python train.py --train_examples=61751 --horizontal_flip=true --num_classes=300 --cond_dropout=0.2 --widths=[64, 128, 192] --blocks_per_level=3 --scale_shift_norm=false --upsampling="nearest_conv" --nesterov=false --final_lr_fraction=0.05 --adamw_weight_decay_other_params=0.05
Rows from block 2 of a small class-conditioned image flow-matching model, named by matrix and row number. Rows with one number belong to one channel. Each number is 50 + 10 x the weight over its row's rms, rounded and kept within 0 to 99. All counts start at 0. After the name is the row's rms in percent of the matrix's.
After each channel's rows are labels from the 100 images, of 14976 (inputs lightly noised), where the channel reaches its highest value: "colour at peak" is the nearest of a few named colours to the mean colour under the peak; "place" is the part of the image that holds the peak. Only what is clearly more common there than usual is listed. The data: crops of objects in photos (Visual Genome).
# convs0: first 3x3 conv (model.enc.0.2.convs.0.weight, 64x64x3x3, standardized in use, each kernel summed), inputs 0-63
# convs1: second 3x3 conv (model.enc.0.2.convs.1.weight, 64x64x3x3, standardized in use, transposed, each kernel summed), outputs 0-63

convs0.25 071:53 56 46 72 50 52 44 46 46 46 62 54 47 38 47 54 46 55 52 61 42 41 43 33 41 48 35 49 38 43 50 40 57 44 48 43 47 46 43 48 42 44 63 60 63 46 62 44 38 46 64 51 71 64 52 32 50 35 76 66 54 39 57 75
convs1.25 080:64 66 52 46 45 60 47 36 47 59 50 61 49 54 34 51 49 60 55 38 41 33 53 55 61 47 55 53 66 50 54 45 34 35 58 38 39 42 55 47 51 46 52 50 68 53 54 49 36 50 61 33 44 49 53 26 48 61 29 52 31 28 57 49
colour at peak: black
place: bottom right

convs0.29 094:42 45 45 51 52 56 50 57 59 48 47 67 41 52 42 63 44 46 55 47 50 51 43 49 50 45 44 49 71 60 60 53 56 66 16 42 50 55 62 41 55 55 30 47 46 33 59 45 59 41 33 47 61 38 70 40 62 60 41 70 49 46 48 43
convs1.29 073:52 35 59 56 59 45 44 52 54 45 68 69 54 51 37 54 40 53 51 46 60 62 56 42 56 44 47 63 55 43 63 50 57 68 50 42 63 70 56 46 47 52 44 47 41 33 53 56 55 40 34 50 70 47 55 48 60 58 72 66 64 36 64 35
colour at peak: black
place: bottom right

convs0.26 061:38 35 55 53 47 56 43 45 48 50 44 61 54 55 43 72 33 45 51 46 49 48 46 29 38 55 57 48 60 50 58 52 47 46 48 32 49 56 60 64 60 69 27 44 65 58 63 63 53 45 38 57 42 42 48 56 44 27 53 66 46 70 48 51
convs1.26 076:52 69 60 48 52 48 48 49 44 46 55 61 44 51 59 52 64 36 61 57 50 56 56 59 53 46 57 62 58 55 59 50 54 47 59 53 61 62 59 56 46 63 47 59 53 49 52 36 46 46 35 29 54 39 59 62 62 45 41 60 35 78 48 17
colour at peak: black
place: bottom centre; bottom right

convs0.10 077:55 62 39 55 46 66 44 47 59 55 41 59 49 62 66 39 50 48 30 31 43 54 47 45 43 45 55 43 67 45 42 60 54 74 36 63 52 49 63 63 67 50 49 55 23 42 51 45 67 53 42 42 42 52 48 46 44 64 41 37 50 43 45 52
convs1.10 062:58 59 49 47 53 50 35 56 49 53 40 49 45 47 57 52 54 48 57 31 64 53 44 46 54 50 62 45 51 45 52 52 34 85 47 51 41 54 47 65 51 36 47 40 33 62 76 39 46 48 48 49 37 41 55 61 46 58 28 30 48 48 55 41
colour at peak: black
place: top right

convs0.17 068:45 36 37 54 39 51 37 37 61 62 45 53 41 58 55 68 47 51 57 47 31 46 49 30 54 50 44 52 42 49 50 49 58 73 38 47 60 65 55 48 54 55 44 62 37 45 51 63 65 48 51 50 71 56 60 44 65 25 45 60 46 53 43 35
convs1.17 064:35 70 58 55 62 71 41 60 55 48 48 55 50 49 48 63 53 49 60 52 58 48 50 35 60 33 59 54 46 49 66 39 49 54 66 44 41 76 57 51 61 66 49 52 35 53 67 51 52 55 62 38 61 36 68 50 45 48 48 50 46 42 62 37
colour at peak: black
place: bottom centre; bottom right

convs0.3 124:45 51 36 71 59 58 51 56 48 33 55 49 48 28 45 44 49 48 59 53 46 56 59 60 52 55 43 58 54 14 63 54 55 60 28 46 54 44 57 50 64 39 50 52 52 61 60 35 45 50 47 40 55 51 52 49 54 74 49 35 46 59 52 37
convs1.3 101:49 51 30 59 21 46 50 56 54 47 23 42 45 47 56 42 45 48 40 58 49 42 45 58 41 37 36 55 39 24 51 50 27 48 41 47 37 51 50 59 58 53 38 56 54 40 58 53 56 45 57 43 33 39 50 54 53 30 48 39 45 48 52 58
colour at peak: black
place: top right

convs0.51 082:56 65 37 37 42 32 65 58 44 38 54 51 46 45 42 39 66 57 49 48 55 65 40 61 63 45 41 51 47 46 70 43 36 64 55 60 60 64 49 50 51 60 65 45 40 29 49 45 44 45 62 67 35 50 39 45 50 45 46 71 48 45 45 43
convs1.51 072:55 36 53 61 48 43 49 42 56 49 47 48 50 50 43 50 41 49 43 45 52 40 57 50 48 45 52 65 49 48 50 60 63 48 50 47 52 51 56 46 34 60 53 40 41 50 35 74 32 44 54 65 70 73 56 76 29 50 71 57 66 46 41 51
colour at peak: white
place: top right; bottom right

convs0.21 086:39 37 62 56 54 48 45 53 46 49 59 55 43 45 49 62 59 50 42 64 47 50 43 18 65 51 58 65 44 65 42 45 72 47 38 60 43 57 61 30 48 54 45 32 59 54 41 47 51 51 51 54 48 38 68 48 64 39 58 58 53 45 31 43
convs1.21 068:55 57 39 41 62 55 52 47 54 49 51 56 54 50 62 48 75 47 64 48 59 64 56 45 37 59 38 60 50 54 60 52 35 51 46 21 43 72 45 28 54 53 56 25 65 50 58 38 48 43 51 37 52 46 62 42 46 48 48 58 39 44 47 57
colour at peak: white
place: top left

convs0.31 137:51 58 52 43 53 56 54 49 48 48 55 65 48 35 49 68 50 44 48 42 54 54 41 61 40 55 55 51 60 35 39 64 42 50 61 58 55 52 59 24 63 53 42 49 73 65 61 50 40 31 41 31 49 45 62 44 52 43 42 47 41 72 43 35
convs1.31 118:43 49 28 32 46 48 57 43 45 50 43 39 37 27 53 56 44 50 64 63 55 48 50 33 33 49 49 40 43 42 65 56 44 54 46 39 53 52 69 34 52 46 62 44 65 56 53 55 44 46 61 50 45 51 42 25 54 41 45 49 47 72 38 40
colour at peak: black
place: bottom right

convs0.36 092:48 81 41 45 56 51 60 52 57 21 53 50 53 54 50 52 50 49 50 38 48 52 31 56 57 55 48 50 56 59 36 45 69 38 68 64 58 53 50 53 32 65 54 47 56 56 54 39 38 60 56 50 40 55 51 62 47 41 45 43 53 38 32 37
convs1.36 089:54 57 53 37 50 47 38 18 32 53 51 48 54 55 39 43 42 50 41 65 36 50 41 39 59 53 51 30 47 52 33 38 68 43 56 57 54 61 54 45 58 39 61 54 53 44 45 45 35 64 40 57 43 43 63 60 52 36 49 35 56 60 56 41
colour at peak: white
place: bottom right; bottom centre

convs0.30 097:45 50 56 46 58 57 52 48 44 31 60 50 44 61 57 65 43 56 56 43 44 46 40 47 49 38 61 42 48 48 46 52 47 55 21 28 44 58 54 47 51 48 56 33 52 83 43 51 52 52 48 46 70 66 67 43 66 38 53 46 57 41 49 52
convs1.30 095:77 53 47 49 62 55 46 53 54 62 58 45 46 46 30 60 40 49 48 34 59 40 44 57 41 64 58 56 52 56 53 48 66 61 51 35 44 55 48 35 61 52 65 38 47 69 34 65 62 50 44 47 64 59 53 48 34 49 48 49 59 39 32 43
colour at peak: white
place: top left

convs0.0 070:53 45 50 44 46 62 47 47 46 59 45 49 58 65 48 48 41 43 49 32 40 35 53 57 45 44 63 52 42 51 47 41 50 61 28 37 47 45 54 59 63 53 62 49 32 52 47 34 75 53 36 43 54 48 64 72 57 62 48 36 75 56 46 53
convs1.0 064:48 71 59 48 50 54 45 51 53 39 53 57 51 59 51 50 55 47 52 27 50 55 45 50 72 61 66 47 59 57 48 50 33 79 50 59 35 59 57 59 58 29 63 41 32 65 66 39 47 45 40 51 52 43 57 57 45 45 41 50 53 43 54 41
colour at peak: white
place: top left; middle left

convs0.20 090:58 41 31 59 57 50 46 45 47 71 42 62 49 45 45 65 40 34 41 44 57 45 49 34 45 61 56 45 51 43 29 64 63 62 50 57 51 46 32 48 71 58 51 61 51 53 69 58 67 46 49 41 46 48 50 36 46 38 37 54 45 49 69 48
convs1.20 116:52 69 55 53 33 66 39 46 39 44 38 45 42 53 61 57 39 43 59 48 39 36 45 43 55 44 63 62 47 50 59 47 48 37 51 32 50 52 39 49 54 61 59 44 75 38 67 60 62 51 42 63 42 63 46 40 44 65 27 50 47 55 53 57
colour at peak: black
place: bottom right

convs0.53 085:54 47 48 46 60 43 47 26 47 36 61 71 47 62 42 49 46 54 46 73 46 64 59 58 44 62 35 60 32 64 29 41 56 38 61 55 59 41 50 49 46 41 51 34 52 39 52 39 41 46 65 54 45 57 67 42 55 52 62 44 49 49 57 52
convs1.53 066:65 47 39 49 60 39 45 56 34 64 47 69 47 47 41 31 45 52 63 38 57 50 50 53 43 39 59 57 58 46 57 58 51 32 54 45 64 33 38 51 40 50 44 55 49 71 25 46 55 42 47 40 49 72 43 54 45 66 51 60 45 62 56 53
colour at peak: black
place: bottom left; middle left

convs0.62 088:47 46 58 45 64 51 40 39 66 57 45 50 56 49 61 45 45 53 52 38 46 45 42 51 31 51 59 46 42 45 59 64 37 38 58 57 64 56 51 63 57 62 62 53 39 70 30 50 56 50 62 63 43 33 39 32 54 30 50 57 47 69 41 38
convs1.62 103:53 50 43 50 62 46 49 65 47 46 53 55 63 51 43 52 43 39 51 21 59 47 48 51 56 62 67 46 59 57 49 41 59 47 49 57 61 58 37 56 53 56 55 59 50 79 46 67 51 51 47 75 65 56 58 50 46 61 53 51 54 78 58 57
colour at peak: black
place: top left

convs0.33 082:55 38 86 47 54 53 47 33 51 36 65 45 46 23 39 54 49 51 63 49 55 66 41 52 59 65 38 53 39 40 56 41 53 55 40 60 40 47 53 45 43 60 50 61 45 39 56 59 45 44 53 47 52 39 48 59 55 58 66 55 52 31 56 47
convs1.33 082:65 30 56 43 48 55 53 53 71 36 71 54 51 51 46 56 43 39 34 42 49 51 50 54 60 57 53 38 34 52 42 59 41 38 59 48 44 37 46 57 54 53 46 61 55 73 74 30 46 48 62 50 48 49 52 38 54 43 38 65 41 48 64 59
colour at peak: black
place: top left; bottom left

convs0.39 089:36 70 43 63 63 57 63 50 54 07 49 47 52 41 52 48 46 52 55 47 45 56 27 51 58 53 50 50 68 47 53 51 69 41 53 65 47 54 59 42 49 56 59 52 57 48 49 41 30 64 48 51 43 50 49 53 47 51 41 56 49 44 36 44
convs1.39 080:52 50 46 56 46 27 34 42 35 32 66 55 35 60 44 54 50 39 35 50 55 32 52 58 33 55 47 45 34 54 44 49 58 52 57 47 60 30 46 50 58 39 53 45 43 37 47 42 29 64 42 47 60 32 49 40 56 32 53 58 49 52 51 47
colour at peak: white
place: top right

convs0.38 095:44 35 54 63 53 35 46 76 60 64 35 59 64 48 47 59 54 50 28 48 39 41 47 40 65 44 46 35 49 36 33 51 53 57 70 49 52 41 51 43 49 60 43 46 59 48 46 58 68 56 66 49 48 51 32 60 55 42 52 41 46 46 62 55
convs1.38 071:55 56 57 39 53 67 60 41 50 36 48 44 46 56 57 42 36 47 59 48 48 48 45 64 42 55 48 53 38 51 45 39 53 20 46 67 67 40 29 49 41 74 59 57 47 51 64 59 28 42 45 59 48 47 61 38 61 43 60 48 45 58 49 46
colour at peak: white
place: middle right

convs0.16 100:43 47 43 46 54 48 42 43 57 55 45 63 48 59 52 57 53 53 54 43 44 48 53 37 46 44 46 45 46 53 56 52 51 47 58 35 49 64 64 42 51 62 47 43 79 51 50 63 48 37 43 44 63 40 57 32 70 16 53 72 38 53 60 42
convs1.16 085:30 69 54 59 47 51 53 54 39 51 48 64 49 54 49 71 68 52 40 59 53 61 45 47 62 54 46 56 37 53 44 57 67 53 65 56 59 64 43 61 37 68 45 55 61 39 63 58 61 49 38 45 69 50 59 55 65 42 58 47 38 47 53 35
colour at peak: white
place: top centre; top right

convs0.6 088:56 45 37 59 51 54 52 69 38 58 47 56 40 61 39 54 54 53 49 49 40 63 51 67 46 53 48 59 66 40 36 41 49 62 35 42 52 51 52 74 49 39 40 40 35 46 68 37 52 74 52 43 51 55 57 37 53 63 33 34 56 49 42 47
convs1.6 075:42 66 40 56 69 67 50 53 31 60 41 42 57 50 43 49 59 42 53 55 40 47 39 55 48 46 61 45 54 55 49 44 61 66 49 60 19 41 51 58 60 42 52 61 61 34 54 55 66 56 48 41 56 55 56 63 62 56 62 45 69 64 43 47
colour at peak: white
place: bottom left

convs0.7 117:39 62 60 44 57 39 59 53 41 18 60 53 62 60 43 42 49 49 43 49 47 45 30 55 59 41 45 48 58 61 48 37 60 45 56 61 42 48 60 51 56 44 50 57 25 64 70 40 44 51 45 47 47 61 58 51 52 63 45 51 49 52 29 69
convs1.7 112:34 47 43 66 50 43 51 44 45 37 63 49 50 58 56 40 49 63 43 59 41 27 46 58 10 43 44 63 49 52 33 49 56 66 45 49 42 31 47 61 52 40 54 51 46 45 51 37 44 52 45 45 45 52 45 46 43 39 34 49 45 58 42 58
colour at peak: black
place: top right

convs0.13 081:49 44 48 51 53 58 42 36 54 39 42 42 42 58 55 33 53 60 57 47 50 53 48 53 31 67 44 44 49 47 51 57 42 64 45 38 36 38 42 59 37 22 55 60 41 63 53 50 53 55 48 62 56 63 38 49 68 64 58 51 62 36 66 70
convs1.13 076:63 53 55 66 63 72 55 55 40 59 65 58 61 59 49 51 57 42 47 42 47 61 52 59 54 47 32 61 53 50 64 56 45 71 51 71 50 28 63 63 65 41 55 59 54 68 58 49 45 55 63 56 46 48 59 60 58 43 42 36 50 42 53 52
colour at peak: white
place: bottom left; bottom centre

convs0.52 111:53 56 25 43 36 66 56 53 54 51 64 66 41 24 49 79 53 54 54 65 46 63 53 53 53 57 45 55 52 17 35 46 39 54 54 54 53 49 48 55 43 57 49 41 55 46 57 47 55 48 51 45 55 52 65 34 50 43 53 40 46 51 51 41
convs1.52 085:35 63 21 42 44 36 59 53 53 68 44 37 28 36 44 73 64 45 51 41 55 46 45 39 36 58 49 36 36 54 53 42 48 51 42 50 50 50 54 50 43 45 46 52 34 43 41 46 42 48 49 60 56 58 51 47 59 59 48 66 61 56 58 67
colour at peak: white
place: top left

convs0.14 080:53 43 31 46 37 62 40 48 57 51 51 46 47 63 57 53 38 38 57 43 41 49 40 66 40 46 44 66 65 40 46 43 50 85 35 50 48 42 63 64 52 45 65 52 32 49 52 42 58 63 43 52 50 63 52 63 50 62 46 46 54 40 36 53
convs1.14 071:41 65 58 54 46 63 47 58 36 61 45 54 52 66 57 61 50 45 56 34 40 54 58 65 60 43 45 51 54 53 46 44 48 61 55 63 33 51 55 76 43 47 52 46 38 55 75 38 54 54 63 49 44 45 57 67 51 48 26 46 47 29 49 53
colour at peak: black
place: top right

convs0.47 117:48 56 42 44 32 49 41 45 41 59 37 44 40 40 68 40 60 41 47 75 43 66 33 54 55 53 59 76 48 76 55 32 52 43 46 59 49 47 49 39 47 58 60 48 41 43 58 47 39 46 49 41 48 66 55 63 46 54 46 47 55 48 55 61
convs1.47 093:43 53 52 50 73 62 52 47 75 43 39 43 54 59 51 50 52 56 40 51 44 58 48 51 69 59 24 36 39 45 40 69 47 39 60 64 56 49 61 56 62 46 45 50 47 80 41 41 44 62 53 42 48 51 57 50 55 43 56 47 41 40 56 46
colour at peak: white
place: bottom right; bottom centre