From a checkpoint of a small class-conditioned image flow-matching model.
Training: muon at rate 0.04, 8500 steps, batches of 128.
Data: trained on crops of objects in photos (Visual Genome), 61751 training examples.
Rows from block 12, named by matrix and row number. Rows with one number belong to one channel. Each number is 128 + 32 x the weight over its row's rms, rounded and kept within 0 to 255. All counts start at 0. Numbers have three digits each. After the name is the row's rms in percent of the matrix's.
# convs0: first 3x3 conv (model.decb.0.2.convs.0.weight, 128x128x3x3, standardized in use), inputs 12-23, a 3x3 kernel for each
# convs1: second 3x3 conv (model.decb.0.2.convs.1.weight, 128x128x3x3, standardized in use, transposed), outputs 12-23, a 3x3 kernel for each
convs0.94 112:167167153136147143149146137178132083084106117007073142132114097128120113110119119000075119234199170255190124146121089119139149102128142119095076105123118109146131124096075128126116099115115153139134113124127125121105165164145077103110089098093097094092129148162135166188116125110104120112117130117106143130101107114173131117
convs1.94 120:147133142029045063190159148087101084072067051155136093115120120133106120164135138176157161239192181108113137135140114120119124217190146151103098098099085151139098086088093159169129112136115083084097133121117105116120139112124110097112129149148097127125094120150160150124108149147112135147148157144172160153120120152129119138
convs0.95 117:084075079066068077090089083067111176124111128126105106099105119111107116116112121117118112122168196117136131109107101127125134122120124069111149058081134086116174137131088130135105132132098139153169133158197124150186192190175193189192165159169135099062157152139168183155167170085194192114223201135128163123127180128093151095
convs1.95 138:065124123127147072147160092124131090133126079152149123137155178136160175103091142132127147111117133113110119176163193114152228044059091127140152081111141121156179095146149116164149127157136141159122142158148122123131125117124103107118114119124132139126108143175101138150109081098190161164152116145159144150130124138112110114
convs0.96 100:154136104130108072136111091055152133090180155101149116067082087056063061061065062160138123095096088138156160049059066093090082110117117104091084094091088081068055129108104112093089130113108083084083116114103111116106058048096090089114071086096129055081142079101146092096040050115032059116000033105153128135177141133171140130
convs1.96 089:111076063161135157103099113093124148099139165096131148182221216109191145143154135113091092138114108154134137132174135134165148144100100097134162143118163188155171145131121132122093134115096124135135128143147124132138156180166128143131144148148144151142141144127146116089130191216113131156026051073134139113142129092143139130
convs0.97 119:150155166137148160157160180145177071163155043126160069095124116121123105156142105083152091077177078135212126158165118154146080143168097084077064094094095119107103158124134158123126160118128094070059110077019061045000103048059163081080058035030088090074129133113128135135132128090135109077142136089122130143145166162150156154
convs1.97 063:064036048114054045117075119135165155154191164149182167214182162167121147181180134132146118146171163149139122079094026174209080167249157125096125144134143134128129120088100135110151141108142140125117149136141128117112118124110130152144129126128111120123141136117141127127132151147165191160144156149134131127123128114145135112
convs0.98 105:152157169160152141148135109137141096114135140102130140132124085138138117142132127109168200159155161167168184126130087099116089128146111131115103111116126077091113105128162122145167155177188097122093103160153089145158151131111140151163135138156239164141202137145167139172148160136129144153096139169140120136122117137125097127
convs1.98 070:096065062144129112148140124084113142087126151111148163130155141031087139092098137103122124129140137121123124076136162095143162086099132124117136107166208085109152102111114116102102101070082135127105154150122152152133118123110113112103105104103153148134159137117173154122068102118078108105040080084131115089124122091112118105
convs0.99 118:144144198139155184103137148174112122168104091153105090119128135122130140097118125113096136152124161092106126145155153114109096125110109145112078167122090182125112138138132119106110120110138152125081129081042123077043087074140138094125129079113077101123102136179142160197122079146097058137086066148126079103127070097118048072
convs1.99 100:111112143033081096062076062169172147161151130178162144157194171146152123108140127115141104111133138087095114125185117184147062192140060144192121144193172139158134128127139091105097100105094142148135140141119144158135142137145129117131153135149125145170111121125103108113190132118118144063086115033093088091113111121099109117
convs0.100 089:132100088184156142183145125097149135067119118083136126141121117134125127122123137141175192145164148151163156120150149122154167123152166150151139146148137177172162127135139151153153151142145150173174128152155139154162163154149170166162163155152167170138137138113141134123134168212079115165101130182155151153147142150137127134
convs1.100 077:155129134126111115183152148072096130098115145135146137132114093059009048118096135114125126136126115137130103155176178118125082147115029142152140074116093123152162098162144109139124132155119123135139149146146170156139079071090113100127131120119121118059129124090149138090064127170083125209134125182148139129127127129119107080
convs0.101 106:181199246151173213127145182255157074216158075193152071130108109136120115126111104036086061073103073073096069199203160182192144165181135170115106164118108152123117151147147155146142148135135113167153112174157118181155184179127176175124171178132128124158141139180119122152168157087175152072185150083105087064113107074112095043
convs1.101 114:065077108054072142121072112159135080172139075191154095155147166120163203078108123095133142086128155033071116152124070116129048114136046130215117106190098150151069102146140087133137103130138154144111183176128173179132119114139122117143141138163097145159105128135101108115139142107156141105192132115108134135080112110052082094
convs0.102 085:136122119124106098178153141128145119121144129096132119136125124136137144134138145116158148127173180125158144114149149120151154112144152146151153172171163158156148133126131123119125157150153122125142142141155122115130144146158165160163156153157128140085152161119150161132116146135124164153100139144118151146105138135110134133
convs1.102 073:123081088182106084169098125106116150140148158135140148047090177110036059154114075143135095123127117106109084130075080114067045122136088085093155110127120122146110125172162150164169128136155141146152167153158137140137108104110115103117136121128112126078149142064144150089078108164109100139106134202110110118116109079134131109
convs0.103 081:131128153145139165155159185148123088180130091156104083146130146152137151146138147145112125129097118151109117121101107133115111120101104117121108124138138111132145152135133146128131150130141141168131142169134133159122137142136134133133131130128146123137153134159152135158141052093160073107168096104177117107176115111157125108
convs1.103 083:109183139127156126158114133124116120129103124140074128098103086164142153183164151126165108131150118129142121143043051115114067086109099147152084102091094076131131153174129146200096158185099122102118112129137100123134105082141117092146115104144141174138142155140145132130182173125201193133231187126168153118157149116159141113
convs0.104 089:166120167138095138160106144131185075157234097141234085133137128141146138140144136121127115134154142133159143118200120143223122119207110121117100155152127142140114138131145123112121132116132099145123113168137085135120171181144178194157156175152109103091130126098124118099135173092151204121142196110147145141137154141132148125
convs1.104 081:093116070131107079170151147133129115153160109147159122154094172128167148127174102116131107125139109109113091143134149139187135098158144083082086146099137123106072133157150147175165128120172165138136157141127137145124134105116134124122133119127109126142115133128124135148131093106151093056133092111115129113117149103111114100
convs0.105 106:183163116149132092133125105083162113096172121046127104112133097114139104110128101102131076140176148162193152133141156098124145091125149112119166118120150147153157144116123125108106115116123049095163075120173095146185093140209097142201112151200112120135119148183123153173063114121014092110000070110149205159138183151141162139
convs1.105 113:163114109089054073111079093111091087092070058126104090120135171163114110070036085119108112139115121092071088133204182093148121081103086134085138147123142164119115173177143145157092133127081118132135126154150132163164124136142100130137119150159126180181115146152122127128168131204117138158061106092139158135139148122135124099
convs0.106 124:133118146108106138092097137173114099110087128137144192143164154116129114109130109064094071079082082113124134163136150101090129094089097103109086106110082056046028143111122133121136113118134166134177165131170135106134173149170143139175136114136117119213099084165113102157140125172140118162148144200151155196136125186154129216
convs1.106 092:109078062145099066146097071097137158119145169147161169156119072111092083127144152147161137146143134147129123071147084127154093190220165163180181122138166088134147136142102131158123145159133165168141154147132154144129135138118125121109108113113139126120123121117152163152132196165128209171119184137117107084125098082141108094
convs0.107 080:130144154158176182128140144155188131107139080116147080140153125126147123129152131141157165133130117153172157127155110106146105112155116153115096137102077172136104134134146141142156136132142152129124138115110166150145147140118154149129146145129129134141097104114081095114158187138108154113137180135139149137133135125118117108
convs1.107 076:159105211090074141178162140145143116151140104163159105068121137048093158023108091110127102125107101136131151172144111149120104121137067172166089151158111163175117109118142170101112159101172086123094133143113118136128088085093123121094132136128133106113132126125145128094155106142164074147165124176116142110092114092086085084
convs0.108 102:184144145179145144134098112154187156092139116110176131118130128124125130100103107113181140119159118190199173143158137113133105128146102116115130090080090119101106187168168179169176183161170152192176119153131123149130211203197144167164137175180148117121096071078070054050148160169082110142102139170138155127139157141163163157
convs1.108 043:144132123120130098158150116109120145131129143135133131129138082109080064146132123122133103133123103148138117191156192186157192173167168112120100086114083049060042107138128109109107128139141137139130140141142153162166100122116118132144121140140152167145146168163153168169091111150069087185127128184137150113131143111116129086
convs0.109 083:125135093142149106171172134145125169131110152096088134134139136128137137132140144122134178095107156116119164127103149117099147133120160129124125132133137149153153119132117125139125146155143147114143149112142163122149130144135132146133150160142106129121112141150120150161112149176097130164112133166132161157111151148116152150
convs1.109 084:161128194183153111215156081146117131147112131156132122106201163068164159051117087133127170129131160137135146155132092190120089198113107107076130087058152119086137135130105182129126186128141079112072117129120108121131114107112128115094143125108137116106153136115168152124154119170156114176139116176121133106116099094121092116
convs0.110 086:187194169136144120151159136096099126130153166099128146116116114125128133113112109089098113152160174118125116104100119111111139126120128107098104122119114103094097165172176150159156157166166143110133145116144126099116132124139121110122129122130076112088099124123096127127120156145110155151107132129095135133086143137085135129
convs1.110 077:110041094116077118113092130118118139157142163120124133148154154093111138156123104128123135170124144136126124140153083129159099086128093105115139136154138140110116121127107175137125138137130120137129099117133118125117121122126100104134124119112140127116153132111122106071149173212140045136144111120118118111139092068103099108
convs0.111 077:164161140137137121135137121126124092139161119118146106135132124136134133120121126119143157137161177126148151110124107124138119118136119151135145151133136131112118152160160141150147145151149118091123132107141130102131132137131137144134124131123115133096113139108091127105111183140128189136122177126096148153100153154104152156
convs1.111 072:127037151156067172134069125123114120145142118141150113159199191135176124144186151119136122129135128135135124145116139133149087148200101129103080136174103089093071128169130160171169155135143114142128120132137126139135137117127122120139136131131155153118157141097153140099149179203159093137109090136084103049113103046091110086
convs0.112 081:149150183143144178160167189186134139192123133167091095138117125152121130144122132122082085117085086120075075131115114138120116141122121109120102110111100102099095148147145137133137147137147125145103133150103126144104110126126125137133132139134143126155153135167151131169153070112161078111159084105163098090163100094150101102
convs1.112 081:122191130129172121164129116123121123122105134132072122103099143188118165195122177121152106143154131138141130177094089136147101081125127198153131148125107121142137162143136160175116158167111135104124112120135102126127105085138121101153118102140140175141150170136150143129224207137212237150233207114171135121148126115150138107
convs0.113 115:212201196140117115106099115139138088133157115087124129142143119131127111134138120116102122093098121134124118159155145139131111148163159136133114145139117125146128160164174124122135109106114124142126164171160125129121136134142148139135139142144133142184181177208173155151130116123119124143089123163128139161135108129140115140
convs1.113 120:140108081136081062121107102160122098145106068141117103136128130104107060083085079094093095102122138077073100138160158020088099022032068099144135076121129061095108165193175097159128094107072155145136160166157160163168144121138132131146123126149097139169079084103090107117198160135211192132108118072124128126104102097135113105
convs0.114 104:177164157185167154193183160082099059058063025055064057120122131130143153132150156151148215163143184168126138129154166108137151111130129141149164149156172142142160143162169141169193156171195138156141148159147145144115158195193147190202161184175138185239120199255124169250029078130031083143030085152142158125136155130138170129
convs1.114 118:120117103150141092137119063123093063105072049107093093136145105121131105145157124139114123152139150153157160159095074190152180176117180139143144128131123139144111098156124120187152140173119132179140141176169137148168136115106123111105103121117071114148079145198145195223164122159149136206118158209141154123127147121133135121
convs0.115 118:132158195141162202154175210059058059105100096140132133153149146140145138140145138167153122160144124111091074092104087134151139154161153152120102158116090184132097127134147136144153151156170110122126125144142143161155140150149140156165152148156000013012032059069100142167129124115136133113145142117115125145109125148088111145
convs1.115 146:115108118104105127078095102167133108124102077129112103159153158135126092109086044088088089088093096083079076132166174061088069075073044148140114123116127107108088143136123100120090104107102145137171132137156138157176170133164148121157141138174122151189108122156100106128125047067107089094082090088073069111078084114090095114
convs0.116 093:136115111131096091172133120068124101075139127047112102122110116120114126120124136135138144140137150093099098125172154106153134115166153158137122176153139174157146150152168138138156165165186131153155131149157110128140162157157145131141140128144139129085157149116165160136134174181119160183096145181108115141101097135086090131
convs1.116 080:130080090173062059142085092114121153121135129133143134166144174139095064150156136130139114117139122122128107132132123161185049152205055137112109143127145142138114095160137139173162130136176127139139155156140159156127106080097125101107136118119115118078147133066136134079046080134107095099118142175124133120122128093131134112
convs0.117 066:149142111150143109166156123112095140106108148087101140124117119120120132110119135141162183125145171129144163126105122123106122118109126114121123125132128122132132153147134153148137159154143138110142143115148138107139161162170163160161151147144121148109117147118110137112113167159101158157103153155104160163092153157090149152
convs1.117 053:121043151187150185203135143120108119140126128143139121055075087052049106032031100128135133121121137120119121119117077156183135170198108081071114077114089087126105142153142163138153166126125107149138133158159133151148125124125113119118127123117137127097141122092138134096135158171129127173119137182110124092124109085109101093
convs0.118 075:150140173143130167162155188164154123168147122156128109127119127134126125132125117125120124135127139127105107118114102130122101129123104124133132127134138119121133148137148138127139141125144120155123125156123104138108126129122139142136140143144125098127144119146138109137150073102160081108164093102198123118187113127170116125
convs1.118 075:080157140115144136156109130122115123125102128142072129108104103130102073169071128133182111135162123133134124141059087119132077114138134136146045093105075106165131148148138149180112152170105126100128102116133100130134111088146121092143126101145143166149133148138138133134205189122231202129230187108173144135160151133155153126
convs0.119 108:123143161128161188169192209184136089151141135123142144125159142113125109104110101051059104101104127125121154087085104093088103133125143156161144123128109130110074118119130130138142156155152125091074110087088124107116148118111125099088112096088113152176105132139085119131091092163079069123096075136074093176059085149047085152
convs1.119 094:100066084141113140098065077086106131096110125121148134180180160132140119207173143090108116103112124112116132131173119112165123095126077131161140103124128131138186145150116132137114139124128167158146159138119170169152133125113113118106114116109198165170162150172154140141163150211124117150099129097109092080120091065117114107
convs0.120 095:164176173105135139130140142102108151145133153143108104115124126141150144117122107112085102161143133138132150135114114128115127135121127128099102135127117111089078149154156127137135137139145160139130159142125122117114137144156131138137149150145098123134137128123129119124140119127116123152110068094173132130171138126147118122
convs1.120 096:115112102114152140087117117124121131176154156115115121114088107113072075174105094132130129205153125160135119138122111051110114068069124143129151133081090116096122142119109140120106141136126144134124102113099121113107131125126128137130117104097140133134130129125087082090137158154146091131159129103131118105154104075117100094
convs0.121 077:137141170152153182178183210165097113178101113155080092148125134146124137148122136113085101106076102094058077143116115147115117143105111132139119136143126138143126153137135152135135157143155127149119135154123127144113092100117108112125097099108144133155155139165154128155164098114168093119154069107187126111181124118173113110
convs1.121 076:087187134103169125145130122131107116136101123145080123212143188138053081206107145129161101138146122148136131177035103133067098108089127169127104147115103100132118145149137139157110162164103137118124114128134107130135100085131114093146117108145129157134137144137143124116212217159215202172246188153158137102146131108154131108
convs0.122 135:089088091109126124125136135163157111138144116095098073122129122134135131119123126129140145176166132169161146154175172149171156140152139147143139137117125132096106092081087123116115096091097141145159114123133087090110204203213155160171114110127111097108166156152174167171089105123096112125059070089118124172106117161093108147
convs1.122 168:144141149120101162139131139115119125149157126150129090113105122124136137159121127109135140123138137053064094157188166171170093173142084163195216105171184112140150141152106117177118100143126174175176156171158142166159180161191157137152164163173124150146102130138122123135159145098119109052126135096082090105118137122096111126